From a checkpoint of a small image captioner: decoder layers 12, batches of 64.
Rows from block 3 of the text decoder, named by matrix and row number. Rows with one number belong to one neuron. Each number is 200 + 30 x the weight over its row's rms, rounded and kept within 0 to 999. All counts start at 0. After the name is the row's rms in percent of the matrix's.
# fc1: MLP up (decoder.blocks.3.mlp.fc1.weight, 512x128), inputs 0-127
# fc2: MLP down (decoder.blocks.3.mlp.fc2.weight, 128x512, transposed), outputs 0-127
fc1.349,091,186,130,142,137,208,214,235,152,212,189,249,187,181,217,153,245,164,127,183,215,194,214,207,221,194,217,189,239,231,206,189,150,213,167,242,215,217,243,214,203,213,240,190,221,161,190,204,198,199,217,171,151,173,193,205,181,202,187,160,283,227,251,202,222,180,230,209,185,256,190,255,200,183,197,222,219,210,193,223,245,205,212,246,218,202,264,262,265,210,186,171,256,193,196,195,218,237,204,187,164,160,215,175,209,245,245,215,194,212,164,196,229,184,244,200,205,257,186,205,192,203,198,218,198,237,194,200,219
fc1.350,114,141,156,199,148,205,204,196,278,174,215,198,174,204,196,175,270,205,180,268,219,213,175,207,233,166,171,138,190,228,204,224,225,171,149,256,198,188,224,232,223,142,189,144,146,216,213,150,200,174,206,152,215,191,217,188,198,176,195,187,187,227,204,168,202,210,206,203,206,261,217,183,160,194,210,198,235,177,240,162,185,183,212,231,226,187,226,192,192,183,173,237,198,232,194,203,153,230,206,172,226,224,212,202,190,204,215,216,217,270,255,192,190,267,205,190,199,208,203,253,174,264,209,207,201,149,168,149,199
fc1.351,107,185,204,193,261,203,233,167,159,186,189,175,187,243,201,149,194,165,180,185,185,212,233,249,260,228,187,173,221,208,182,205,200,199,181,222,195,217,140,198,178,246,179,178,198,176,238,218,203,204,250,207,190,204,200,222,168,174,148,178,213,166,150,151,208,186,172,177,238,200,152,163,236,172,188,196,198,220,204,204,202,222,225,180,198,161,250,227,162,155,202,212,205,175,187,222,154,202,170,142,224,235,200,154,268,234,246,180,240,280,217,224,247,183,185,226,187,179,223,258,158,177,169,227,182,220,162,147,211
fc1.352,084,211,185,213,206,229,192,148,280,237,143,228,224,260,211,177,193,224,216,180,225,225,212,209,164,152,184,229,168,212,191,181,202,214,201,130,128,180,185,204,250,155,169,230,221,156,208,219,195,145,213,162,225,216,205,154,181,207,223,208,191,173,179,232,235,180,197,179,209,222,172,162,228,177,215,229,126,209,205,186,217,166,230,198,198,194,192,218,199,210,168,143,185,239,267,199,161,184,223,192,159,191,215,238,233,235,153,204,148,204,189,198,272,201,196,228,219,202,170,135,184,203,229,238,199,189,179,190,204
fc1.353,123,175,230,179,178,229,260,244,239,219,179,199,176,229,218,169,280,230,204,222,142,182,171,176,167,204,180,173,204,185,238,238,162,175,257,223,178,202,212,169,191,238,257,186,220,232,215,174,226,247,207,179,199,208,167,188,180,261,166,179,221,222,161,210,175,185,249,210,210,198,158,172,205,228,192,203,185,157,209,174,211,169,232,243,192,157,198,175,205,179,154,170,225,146,210,209,216,223,196,200,202,141,172,233,246,238,236,181,237,206,165,178,171,206,202,223,183,150,208,200,145,155,188,198,172,264,178,250,187
fc1.354,095,191,187,199,216,207,192,191,204,235,209,194,226,206,167,238,183,217,133,183,214,217,170,229,176,206,208,171,208,208,242,230,249,164,190,184,234,209,208,239,264,234,272,263,183,226,203,229,165,139,240,160,268,193,166,206,130,185,203,184,185,219,167,198,212,201,257,195,143,186,259,188,208,176,165,166,225,213,217,211,255,273,197,211,193,167,195,194,178,214,188,215,272,222,191,194,180,169,218,175,177,223,213,218,206,221,155,156,197,193,209,200,177,180,247,260,219,185,194,216,174,212,214,194,191,146,221,158,213
fc1.355,107,197,189,242,222,232,228,201,206,228,204,215,261,223,237,214,219,196,210,191,182,239,236,168,178,242,203,252,181,195,214,210,245,156,193,232,217,181,163,167,181,168,208,161,182,189,211,228,97,200,183,185,195,155,208,188,203,183,235,176,226,144,192,166,236,213,226,194,143,199,231,181,219,183,273,201,212,188,224,178,133,162,171,244,199,192,207,186,170,209,224,212,240,228,159,186,199,208,192,195,208,186,230,204,201,188,222,217,174,249,181,224,180,188,198,247,207,309,260,212,149,213,178,213,170,187,172,181,240
fc1.356,094,169,222,181,221,176,240,219,194,221,158,204,223,243,167,149,181,220,168,274,198,177,197,263,231,175,213,198,191,204,212,162,159,226,202,192,262,165,174,225,218,173,217,200,231,225,210,181,176,219,221,126,165,149,198,228,145,205,221,168,234,202,201,137,246,234,166,224,203,190,232,213,246,188,209,230,178,177,200,185,192,218,177,132,184,210,152,209,178,147,203,188,261,287,212,196,185,212,243,185,198,204,202,180,223,201,233,202,202,178,207,210,147,214,216,161,194,184,209,170,191,245,224,251,155,228,204,205,218
fc1.357,094,221,249,198,144,200,172,191,183,173,204,188,226,207,171,169,201,214,233,191,193,200,263,177,223,238,204,211,160,173,167,187,214,204,216,202,165,200,214,189,236,258,231,208,206,213,271,234,258,258,169,206,169,208,194,272,231,216,177,189,186,155,128,213,210,297,189,176,202,230,194,220,233,176,167,228,198,185,120,189,202,186,170,191,200,216,202,176,243,187,224,202,250,181,201,223,194,207,207,209,175,188,230,253,194,195,141,181,221,257,200,176,179,195,203,212,244,195,222,226,168,195,229,184,168,178,255,204,154
fc1.358,097,211,214,179,185,211,187,235,209,162,212,163,195,170,194,215,196,255,194,202,128,218,188,192,198,157,215,243,216,168,118,175,216,221,205,254,203,206,229,212,265,226,201,214,231,219,236,222,211,237,205,190,205,182,177,265,154,245,152,223,181,182,195,204,202,222,171,178,187,177,110,196,173,210,180,177,184,160,242,154,176,210,264,197,173,215,255,142,183,175,180,197,191,229,201,203,189,217,201,193,182,214,233,225,237,203,238,196,155,260,134,257,251,228,183,175,184,180,177,210,193,186,194,231,193,203,163,194,184
fc1.359,093,243,159,190,214,179,249,189,258,214,227,166,203,196,251,184,177,181,200,160,205,218,225,155,198,200,131,261,189,157,181,220,249,213,176,218,177,185,208,178,225,212,220,174,253,174,225,194,213,220,165,192,158,154,203,255,211,154,216,204,212,184,195,236,215,123,206,187,110,179,203,203,239,167,209,167,215,211,213,223,206,174,278,182,190,168,179,208,217,167,219,152,194,177,182,201,212,226,187,226,177,222,255,203,189,216,223,190,203,223,228,234,234,129,197,193,253,223,231,163,181,192,214,195,221,259,179,196,216
fc1.360,091,184,250,220,165,237,222,228,208,173,224,127,177,158,144,218,176,254,152,221,106,191,245,228,176,168,168,213,160,188,260,183,147,221,235,185,228,163,178,169,199,211,185,191,210,153,141,195,172,218,200,138,196,223,187,190,188,240,192,188,183,249,210,184,172,152,202,186,190,179,186,235,212,183,177,205,183,157,225,191,176,186,228,224,176,216,202,182,211,251,144,224,195,206,203,197,226,216,177,214,156,226,198,243,171,232,231,152,224,215,220,213,230,264,208,206,184,211,225,187,203,185,233,180,216,220,225,179,252
fc1.361,074,245,197,205,158,192,192,186,162,196,156,202,237,208,211,176,224,184,223,211,190,157,175,146,209,208,159,169,254,204,208,222,223,179,168,225,196,197,193,140,285,206,249,202,140,191,177,249,234,171,180,225,250,183,223,208,187,119,231,207,213,168,158,225,198,206,221,192,250,193,192,237,190,211,245,193,270,142,213,173,214,181,200,185,220,186,179,201,237,179,175,184,198,212,216,171,196,207,177,173,189,235,150,222,199,251,192,192,251,186,225,195,230,224,247,238,208,209,133,213,155,173,193,136,172,187,191,206,222
fc1.362,077,154,130,218,180,185,213,199,202,179,288,156,210,202,187,207,238,225,212,238,223,141,232,144,253,203,201,196,190,243,197,204,240,183,235,168,181,182,233,163,187,210,180,197,251,185,108,177,207,204,177,202,145,154,166,241,224,247,200,171,192,159,167,240,175,219,213,188,158,222,174,198,173,150,227,236,199,161,167,162,197,233,175,201,191,199,215,185,190,183,194,243,209,191,166,220,245,242,209,235,195,194,145,202,198,213,255,219,206,186,197,233,198,196,188,228,175,183,249,198,157,210,199,178,223,244,162,186,211
fc1.363,108,175,233,180,174,209,201,225,197,207,180,206,202,171,135,174,215,256,175,165,201,231,195,212,165,252,198,240,186,204,155,201,188,172,237,214,232,216,150,231,194,172,292,258,202,176,225,239,192,169,202,156,228,195,225,154,242,211,176,157,219,198,199,180,152,150,198,226,179,173,225,238,207,220,214,209,187,211,191,226,171,161,225,264,152,157,179,224,212,143,203,254,147,213,201,236,172,247,191,185,162,222,213,186,209,185,187,185,201,217,172,199,195,210,242,264,247,177,189,178,204,169,167,207,177,224,214,249,235
fc1.364,096,173,166,183,260,232,192,250,225,189,217,218,195,152,217,166,187,192,142,220,263,185,215,249,192,206,165,181,197,249,230,183,293,226,166,229,205,145,186,178,179,161,215,164,164,181,225,214,237,211,170,195,129,190,189,167,160,237,263,187,158,192,185,157,223,257,209,194,196,183,215,218,246,169,223,179,219,212,215,182,188,222,179,148,193,204,198,170,227,183,172,176,219,218,188,215,241,224,177,202,215,234,183,172,169,188,212,233,212,174,228,186,163,211,195,166,206,223,218,195,155,199,164,200,228,128,217,234,244
fc1.365,096,241,219,163,215,219,187,184,201,202,215,173,212,185,197,170,239,208,202,180,146,166,199,193,222,209,132,198,172,135,233,226,173,199,265,187,224,166,137,173,219,215,206,196,217,270,153,182,196,174,145,220,233,216,240,231,204,218,217,189,157,238,145,170,230,234,200,237,203,214,247,201,196,194,192,228,199,210,212,177,231,150,180,224,192,214,137,247,196,208,184,142,236,158,195,153,196,189,176,166,228,160,196,181,189,218,206,179,234,267,264,171,206,168,215,216,213,230,209,219,188,209,250,236,171,216,239,200,240
fc1.366,101,161,214,194,157,173,239,157,186,207,162,215,251,188,164,186,233,211,213,175,175,186,175,232,186,204,216,186,180,131,198,204,229,215,237,153,219,177,234,201,233,248,181,237,269,230,201,253,209,141,211,208,213,211,218,204,207,207,179,221,213,264,250,162,182,187,170,223,189,220,200,222,207,149,198,174,202,161,213,203,172,211,226,173,235,193,211,177,173,185,159,186,185,173,205,178,244,180,178,181,225,150,222,199,232,315,188,192,252,211,214,220,206,146,226,204,207,237,254,212,163,196,199,161,191,218,145,164,204
fc1.367,099,206,210,236,157,198,246,147,196,168,209,212,204,150,203,161,231,187,183,154,167,240,174,180,175,174,152,186,214,206,170,190,175,152,192,209,285,203,187,210,203,206,189,189,190,125,231,180,248,191,223,223,154,194,170,192,206,208,190,186,239,173,185,210,174,213,240,189,189,156,177,221,239,175,181,206,195,226,141,200,208,259,208,177,201,139,155,239,218,196,212,271,216,237,219,190,203,162,242,229,209,123,192,203,202,182,198,214,250,196,171,195,189,233,200,269,158,186,146,204,199,195,196,227,145,184,210,163,207
fc1.368,103,215,195,200,182,207,275,193,156,210,170,198,225,257,231,213,241,169,147,229,195,195,253,165,245,169,153,207,248,243,191,178,222,203,232,176,186,184,258,178,170,206,211,169,245,174,232,167,189,225,188,128,204,194,227,221,213,203,227,210,153,178,253,216,189,227,216,219,214,191,218,214,258,171,191,199,170,155,252,216,182,221,121,218,198,232,187,231,181,204,158,174,173,208,222,211,175,178,203,150,202,236,255,187,170,201,162,194,199,227,201,195,170,234,172,252,198,217,186,234,167,229,193,188,210,167,243,194,143
fc1.369,106,179,205,185,230,194,217,168,187,174,177,130,125,134,224,165,184,195,209,259,196,239,260,240,134,218,214,179,204,199,223,167,163,171,219,231,158,210,194,250,193,187,206,250,206,217,228,213,168,200,214,182,155,203,202,189,191,237,136,128,189,177,193,211,161,187,170,147,177,180,213,219,243,170,212,163,202,197,239,187,195,206,225,205,173,202,180,224,206,245,227,169,200,152,232,203,169,191,213,211,239,207,239,182,201,188,179,184,205,245,197,147,233,214,170,208,202,209,201,208,238,202,209,246,177,272,239,169,253
fc1.370,112,177,186,191,195,174,194,195,163,199,224,185,210,208,219,178,162,153,218,205,181,242,170,146,201,195,229,237,204,228,245,195,207,217,205,216,166,201,197,184,203,206,229,225,218,225,197,159,194,176,193,172,143,194,173,243,174,210,238,142,177,175,278,210,196,248,255,210,187,198,199,197,221,173,195,151,237,215,198,168,233,217,150,207,154,182,275,251,187,183,240,216,216,211,206,232,247,142,253,210,191,159,123,240,204,215,203,129,271,208,220,222,188,195,183,227,185,197,184,213,210,168,162,188,224,200,151,199,151
fc1.371,101,204,118,227,233,155,192,183,272,215,210,202,149,203,259,197,200,228,176,138,183,200,239,185,215,185,187,147,186,205,217,204,184,194,203,196,200,200,165,208,163,215,225,274,183,252,236,161,209,234,247,176,231,204,224,178,176,189,199,176,219,168,200,175,145,233,229,219,181,205,165,209,182,223,245,181,212,242,218,155,256,209,196,157,144,229,226,258,176,149,200,187,213,201,225,182,203,204,203,219,261,230,209,145,170,194,257,181,203,217,267,226,215,178,200,176,207,207,210,221,217,205,187,221,202,182,193,160,242
fc1.372,087,167,168,208,225,200,163,237,196,187,256,200,185,200,257,176,213,220,108,222,184,216,171,172,188,154,198,161,213,176,172,221,233,199,246,186,188,202,192,187,226,199,255,193,195,142,241,187,186,148,186,190,205,270,163,161,179,229,233,189,204,226,214,246,250,231,167,191,226,188,223,217,225,233,226,163,194,189,264,194,241,245,229,223,185,248,171,199,202,183,173,153,216,177,208,168,198,233,208,161,229,149,197,190,209,174,161,209,212,200,200,215,167,219,160,155,188,189,212,199,120,211,246,161,186,209,226,195,243
fc1.373,112,218,224,198,171,183,208,260,228,175,228,228,189,255,183,148,190,219,208,199,129,206,201,149,204,149,201,218,178,171,209,125,215,196,218,211,166,187,238,158,235,202,203,192,222,249,215,201,188,186,145,207,199,197,217,222,189,194,248,173,226,193,211,208,143,184,127,238,218,179,220,191,205,200,194,177,265,147,213,165,210,226,177,157,268,145,268,220,259,232,200,231,197,142,211,205,197,182,191,147,203,187,231,179,178,170,185,210,215,218,198,190,209,214,175,237,186,266,196,190,178,212,219,214,170,228,233,221,210
fc1.374,095,229,216,219,192,202,198,184,142,193,172,218,199,167,251,129,175,140,157,179,179,223,223,195,181,193,192,197,220,187,182,224,142,168,213,198,218,214,174,192,166,157,188,222,154,156,242,187,203,235,192,223,221,204,192,204,185,147,220,200,259,209,207,233,148,217,161,209,252,225,204,203,220,217,258,240,256,186,182,237,135,214,179,205,188,215,206,174,250,212,178,265,216,188,145,158,174,220,255,198,202,156,231,138,204,178,233,156,213,147,194,202,174,194,166,210,202,215,187,155,199,245,234,226,171,191,195,209,187
fc1.375,122,220,233,225,204,209,141,206,166,180,172,180,214,205,190,208,189,265,229,163,205,195,207,168,215,198,184,225,189,207,194,179,219,203,210,237,251,128,224,152,215,234,234,161,160,274,170,255,173,227,217,206,192,214,205,173,169,214,221,201,223,225,202,213,171,209,238,213,176,166,218,235,220,217,225,246,220,152,237,120,156,187,182,216,160,225,198,206,181,248,211,265,215,226,229,244,159,195,185,203,155,217,166,185,202,226,198,168,192,208,200,211,228,168,169,207,251,178,218,188,255,202,146,177,183,203,153,261,240
fc2.349,091,180,236,185,217,169,196,157,186,215,220,243,167,196,242,206,208,220,212,206,196,248,231,159,222,200,228,180,171,200,302,194,193,143,236,192,225,195,204,184,205,196,154,159,183,169,223,181,174,218,157,149,167,168,220,234,169,220,213,244,217,191,243,148,246,151,224,170,213,204,172,207,206,213,241,194,211,226,163,180,223,171,193,179,158,200,159,193,230,157,181,199,198,159,223,156,202,235,157,171,175,231,200,243,205,194,230,202,138,190,134,175,223,186,223,178,159,191,159,205,141,227,170,228,209,188,217,179,142
fc2.350,111,161,222,181,210,136,124,228,227,198,169,208,141,199,199,213,230,244,207,191,230,216,175,195,226,190,156,152,235,191,234,193,233,207,224,232,177,230,236,202,182,188,143,186,178,274,212,230,184,245,189,226,197,218,197,243,184,184,202,204,191,204,220,212,210,238,218,178,175,269,186,211,139,198,207,244,193,207,213,237,149,191,209,229,279,162,213,235,176,202,216,228,220,206,143,207,156,203,192,246,145,204,205,187,222,193,173,207,163,210,161,156,247,233,198,201,138,177,197,217,148,186,188,201,255,210,209,208,197
fc2.351,124,217,182,208,220,236,238,194,166,206,208,172,241,209,187,218,168,201,181,194,220,158,166,188,212,221,299,231,242,178,241,182,181,191,234,189,186,222,172,194,172,208,163,244,202,127,194,151,214,183,241,245,184,195,161,229,177,181,214,232,208,168,186,248,221,202,244,170,180,173,203,152,221,194,211,228,207,161,205,213,186,151,124,225,172,160,229,202,177,229,176,201,208,165,188,221,206,211,162,200,210,248,273,203,218,197,221,196,216,260,189,246,169,176,182,227,203,216,223,205,211,189,209,133,218,251,196,140,245
fc2.352,077,221,196,204,199,193,171,215,164,159,205,219,181,239,217,263,174,249,204,214,183,201,195,163,155,199,167,228,194,209,181,180,125,201,194,177,174,206,212,194,203,275,205,175,215,214,148,216,197,209,208,222,190,154,185,237,205,182,166,203,179,191,254,195,252,215,245,162,181,175,160,203,184,211,225,225,187,198,245,255,178,186,102,210,211,158,227,218,170,126,116,257,185,153,193,228,203,218,162,215,219,234,211,183,190,190,224,171,178,190,233,192,176,179,250,200,203,209,169,238,146,167,201,181,191,190,175,213,184
fc2.353,116,217,208,171,152,224,170,255,222,157,193,215,158,204,232,228,206,250,189,216,182,195,166,237,171,180,180,183,184,207,239,235,218,188,266,214,200,170,172,148,235,234,200,177,171,274,228,254,142,227,177,159,180,208,173,184,247,221,211,175,137,201,207,209,139,179,177,227,206,156,217,162,183,216,183,202,188,168,215,193,204,191,224,184,181,151,176,135,181,221,182,205,191,169,222,239,213,150,243,173,223,165,186,187,252,227,241,214,200,240,170,185,173,217,189,214,238,228,163,233,190,243,187,182,172,239,224,225,233
fc2.354,099,193,204,199,196,200,160,207,183,188,181,235,163,176,207,246,215,217,184,129,169,203,231,219,177,220,161,217,250,224,210,179,198,195,274,227,219,187,185,203,222,181,197,175,188,199,254,197,180,200,198,183,223,221,181,179,215,174,171,250,182,201,190,259,150,224,151,238,151,215,225,206,201,186,254,241,228,259,230,208,196,265,198,200,210,238,170,184,148,240,214,174,194,180,180,212,202,163,205,188,195,244,161,224,177,241,144,246,189,227,196,218,251,243,249,252,208,154,182,194,189,155,228,160,219,166,236,141,190
fc2.355,114,172,294,222,178,196,168,190,213,180,164,216,223,226,162,217,203,221,162,225,162,247,211,193,215,212,144,215,213,212,179,206,190,200,231,243,190,206,231,167,161,211,178,246,171,219,184,182,184,174,195,183,220,229,211,210,176,179,183,195,219,141,283,182,199,230,217,213,234,205,160,157,198,237,287,173,187,233,182,191,187,197,216,175,220,167,224,249,201,226,216,248,151,228,218,149,175,215,201,200,223,198,162,236,219,205,169,231,152,208,158,216,221,243,246,221,152,184,184,231,230,244,160,161,187,182,176,155,179
fc2.356,088,184,199,184,215,224,249,171,218,198,197,191,176,194,212,225,229,253,203,138,200,192,225,197,142,174,196,269,181,208,183,183,205,191,213,194,190,204,227,158,169,182,223,218,216,171,177,184,223,219,213,221,192,210,209,226,260,210,233,226,221,210,178,231,254,155,180,179,163,224,211,203,236,195,153,214,145,167,238,205,270,225,176,207,225,261,217,251,224,175,167,209,223,128,192,193,186,217,259,212,167,223,173,166,162,183,154,196,201,246,232,166,232,134,262,167,215,182,199,185,222,206,170,239,159,184,186,149,228
fc2.357,095,178,224,161,198,166,145,159,225,187,225,239,192,230,210,246,226,231,187,176,202,178,209,236,221,194,217,191,196,201,195,202,170,210,221,254,203,191,193,155,184,220,221,112,185,195,253,132,198,189,210,214,204,199,218,220,183,157,172,208,199,249,153,202,181,173,247,233,200,226,157,194,229,223,206,159,211,174,184,245,233,185,238,163,213,204,214,165,176,156,163,206,229,226,159,233,149,175,226,228,192,258,135,192,182,145,151,172,208,227,201,208,173,128,198,206,257,218,228,161,154,217,203,189,234,205,232,189,206
fc2.358,101,233,211,157,172,213,222,255,192,175,204,161,188,215,219,212,231,207,183,188,209,271,224,238,242,202,212,255,207,151,217,162,219,229,150,198,213,193,224,177,232,182,196,223,283,221,204,166,256,125,199,161,193,271,168,223,188,141,173,221,205,187,211,183,162,181,204,188,121,219,154,141,200,193,200,180,233,201,201,171,198,207,201,206,196,255,184,216,193,187,261,179,177,164,189,187,191,178,204,199,204,201,214,227,153,242,202,208,210,227,137,178,215,198,281,199,206,187,189,167,170,182,196,188,192,230,224,175,197
fc2.359,092,197,198,194,215,165,191,199,178,215,234,199,191,202,246,161,193,243,178,153,230,220,220,182,214,175,236,207,237,179,206,220,280,176,198,168,166,199,152,168,202,185,186,143,208,201,238,177,264,179,124,206,187,234,187,232,194,208,180,186,163,194,229,222,204,161,265,230,211,147,163,177,187,231,189,187,198,209,176,188,195,181,273,250,236,206,194,216,226,192,199,199,190,208,185,190,183,137,172,148,208,215,243,156,198,217,210,223,191,240,254,213,211,169,228,172,228,214,256,220,207,214,214,237,252,262,209,184,133
fc2.360,098,174,174,162,244,179,211,210,184,233,236,237,233,150,204,201,202,154,163,234,187,207,199,203,187,171,183,234,231,240,203,244,219,195,206,178,231,213,186,187,182,227,221,212,210,186,194,205,183,226,227,214,141,176,182,253,207,228,191,175,190,205,224,213,215,165,175,167,181,205,178,164,167,213,192,200,196,119,182,160,150,207,110,188,210,220,157,167,197,223,199,173,166,194,191,170,169,239,244,234,199,161,142,229,205,208,165,193,268,258,192,176,219,213,217,244,177,192,126,193,232,165,142,199,227,173,211,134,211
fc2.361,076,203,217,201,254,190,169,200,185,187,216,167,201,216,189,184,98,214,222,203,186,237,223,186,183,181,240,213,230,171,197,185,199,239,157,207,159,200,196,218,178,200,177,204,220,226,175,193,211,185,254,185,220,209,202,184,204,189,179,217,210,230,155,180,202,187,202,198,215,205,145,138,205,188,271,180,164,184,170,201,153,143,188,216,194,237,186,184,229,188,181,188,204,167,249,219,261,227,198,203,167,209,232,221,187,184,247,165,113,164,201,193,194,279,228,178,246,165,263,258,226,206,194,207,234,255,212,247,214
fc2.362,074,231,216,198,183,151,208,269,205,206,222,169,212,191,200,220,198,265,198,270,153,176,130,243,203,214,218,177,200,212,264,175,203,231,268,245,167,182,222,194,169,203,207,223,220,157,179,248,172,246,202,200,212,224,191,180,216,244,181,176,213,228,219,188,222,213,164,239,227,209,234,179,222,235,189,155,167,168,241,197,223,262,198,237,179,178,254,197,168,234,120,193,146,175,151,208,190,203,153,185,214,219,216,194,156,189,245,172,191,228,210,169,210,195,183,203,231,197,251,180,187,188,202,168,190,233,186,199,202
fc2.363,105,177,210,241,147,244,191,272,218,202,181,162,190,224,190,241,192,255,170,234,213,234,250,225,206,220,197,205,181,186,236,205,263,237,175,151,147,150,124,169,171,201,196,188,214,213,172,224,157,203,211,181,219,217,196,150,246,210,186,246,178,189,122,211,179,225,160,198,175,189,219,212,196,217,216,206,245,203,183,234,146,182,192,167,261,176,218,213,196,181,196,236,216,207,217,206,193,223,163,279,235,233,201,221,177,146,207,203,178,201,183,194,200,197,248,207,251,213,180,204,252,229,202,214,180,199,195,241,193
fc2.364,090,186,172,232,216,161,245,226,194,159,183,229,169,141,227,216,246,216,177,186,228,224,182,262,135,168,225,163,204,213,177,182,213,218,228,181,201,199,181,178,248,194,198,180,218,225,182,196,196,232,227,267,234,156,183,140,150,210,208,218,209,223,203,200,164,243,154,163,170,245,196,206,242,207,204,224,182,191,196,265,159,224,187,209,227,208,217,205,232,204,224,227,211,158,210,134,251,200,133,165,231,234,166,199,209,202,203,250,195,194,197,238,175,202,240,151,180,266,184,202,205,200,202,190,184,247,155,228,175
fc2.365,102,249,200,169,221,144,130,213,189,212,193,223,212,218,250,217,217,161,179,239,229,237,259,208,229,193,176,183,178,199,262,288,231,174,189,182,155,185,184,179,182,188,182,163,205,224,203,133,173,159,197,199,227,174,205,252,179,163,208,185,196,191,200,156,232,215,230,175,213,192,195,232,237,178,140,248,225,220,177,185,226,185,202,176,242,216,153,184,202,227,160,221,212,249,184,161,260,198,197,183,173,227,195,228,233,175,190,221,215,224,218,209,214,217,228,175,190,218,274,178,154,207,248,226,195,164,189,160,188
fc2.366,100,214,180,199,202,250,207,193,185,262,228,200,170,186,241,213,243,184,204,207,222,205,202,144,168,267,216,225,232,196,220,184,200,220,225,222,198,179,231,236,158,235,218,127,171,216,170,234,159,173,186,216,224,196,228,144,229,164,189,211,209,182,191,195,225,191,211,193,229,224,169,175,206,240,214,252,186,258,190,246,273,277,208,195,237,204,160,187,213,210,241,218,191,224,242,186,247,215,186,195,216,176,173,183,183,187,273,218,243,226,250,174,166,176,185,175,169,227,237,222,210,223,209,176,124,174,184,204,200
fc2.367,102,241,253,238,180,234,223,195,227,238,236,230,119,196,227,223,218,150,264,226,246,215,198,179,164,176,165,223,230,186,215,209,243,180,172,151,207,219,230,210,195,195,250,211,170,180,233,190,213,229,186,171,195,187,187,226,153,186,152,169,192,207,209,223,242,229,207,221,136,204,175,182,211,157,208,223,241,200,146,155,263,223,181,203,156,238,232,173,244,190,160,175,179,194,157,226,200,192,196,141,233,241,212,198,223,205,185,190,197,210,191,181,194,249,228,244,170,193,190,224,205,192,244,205,193,159,154,157,169
fc2.368,095,236,209,181,174,182,237,246,182,223,187,191,227,226,212,208,155,238,201,260,267,205,219,144,175,205,153,203,193,252,179,242,186,177,207,160,209,216,198,215,159,213,156,206,185,215,219,250,192,192,154,166,199,158,216,166,133,187,195,143,221,221,240,213,183,233,181,220,150,217,226,234,201,202,174,200,168,175,241,185,268,246,158,195,225,279,204,246,195,202,237,155,177,193,247,185,218,227,204,188,237,216,190,168,180,212,257,200,203,199,178,214,221,153,186,180,245,144,231,209,180,202,201,162,227,187,187,182,213
fc2.369,110,227,202,240,220,202,218,175,212,225,102,166,184,190,195,216,222,179,270,238,236,224,181,212,178,227,282,200,160,206,160,157,142,189,199,205,180,182,177,232,241,150,195,191,162,198,216,174,121,212,163,180,251,177,188,147,260,199,232,212,183,222,220,221,212,189,226,204,193,192,228,226,179,220,213,149,228,180,196,150,189,173,193,242,194,169,164,214,196,165,243,188,258,196,146,228,195,195,174,202,211,198,197,220,217,216,244,183,204,153,199,195,263,162,218,212,222,198,200,219,187,169,233,185,164,204,191,220,230
fc2.370,114,158,210,179,199,201,211,225,179,219,213,217,168,180,186,184,222,166,205,139,215,274,149,196,208,165,184,253,156,184,172,175,217,204,176,188,220,265,203,217,220,216,200,256,259,259,220,242,271,242,166,194,183,201,220,236,170,204,180,188,232,195,276,215,206,235,248,174,171,244,189,196,231,199,192,178,258,221,200,133,198,230,183,189,203,203,245,183,193,209,202,201,211,229,219,216,188,169,266,190,242,143,218,215,227,221,229,245,243,169,232,187,160,178,173,189,225,215,202,248,167,197,195,166,201,184,206,214,200
fc2.371,102,153,165,255,209,182,209,182,219,159,162,234,196,245,192,263,195,210,199,174,187,178,238,146,163,179,237,198,190,171,201,176,178,217,236,193,159,282,242,171,145,180,204,254,195,260,214,196,227,223,215,205,268,197,204,195,173,201,224,192,276,164,231,181,194,183,260,201,197,190,178,212,190,180,263,234,194,161,229,207,162,178,233,245,200,192,159,224,202,185,220,181,212,168,199,166,196,218,163,268,223,193,213,226,211,212,235,188,234,161,203,213,180,227,179,220,209,221,168,229,195,161,169,195,166,159,194,208,155
fc2.372,093,177,239,176,151,237,212,214,203,164,213,214,204,209,155,157,157,256,229,155,186,196,227,174,226,224,194,191,194,205,215,217,251,222,214,125,180,192,159,131,247,225,183,174,218,167,175,255,182,216,208,195,238,164,176,140,227,216,230,202,211,201,250,161,166,197,195,183,227,206,202,208,194,186,183,239,193,213,170,188,197,189,220,225,182,163,210,189,226,245,225,169,206,185,240,211,245,282,185,179,262,194,217,176,175,226,206,252,250,204,256,175,181,189,149,187,236,194,227,251,166,205,178,189,180,232,229,230,170
fc2.373,113,242,223,219,217,221,208,215,232,216,173,181,204,192,210,207,204,214,183,195,167,204,206,76,201,182,226,238,208,261,202,197,227,228,228,193,226,161,169,220,218,216,172,224,201,213,227,209,250,186,147,187,168,160,229,194,161,193,216,202,200,204,196,138,222,186,183,205,225,205,160,187,213,213,232,214,203,182,276,237,176,225,186,218,250,183,209,206,215,170,252,228,155,213,254,244,182,179,168,142,116,210,233,199,195,206,231,173,191,176,227,164,213,259,221,176,203,276,194,224,167,164,203,225,198,204,221,226,189
fc2.374,102,165,203,189,248,214,229,213,225,193,216,148,189,221,230,185,243,242,254,180,201,223,154,227,226,201,187,196,242,222,235,261,244,155,141,203,179,217,217,169,227,227,223,218,203,157,207,213,249,150,192,237,171,234,177,210,208,200,191,235,187,263,220,183,207,221,220,188,276,217,201,179,178,203,166,213,258,194,178,213,248,167,251,199,243,189,230,236,186,197,164,219,147,252,225,201,209,211,205,217,202,223,147,211,215,209,233,189,222,240,219,191,215,287,216,253,229,173,196,202,221,230,177,211,206,202,253,222,181
fc2.375,115,210,234,162,206,229,155,223,161,194,228,209,162,174,200,217,168,174,141,187,198,199,189,137,218,203,201,161,227,176,246,183,174,161,239,243,223,203,151,179,242,228,190,191,231,164,170,238,197,235,167,175,156,176,203,206,223,177,205,232,189,212,204,225,211,204,205,145,212,216,218,290,237,249,224,208,208,184,215,215,189,211,228,200,193,195,203,187,226,176,195,227,172,207,210,255,219,231,159,227,224,266,195,138,208,221,208,227,183,203,260,212,258,224,194,187,188,175,169,231,234,284,199,189,157,249,215,252,203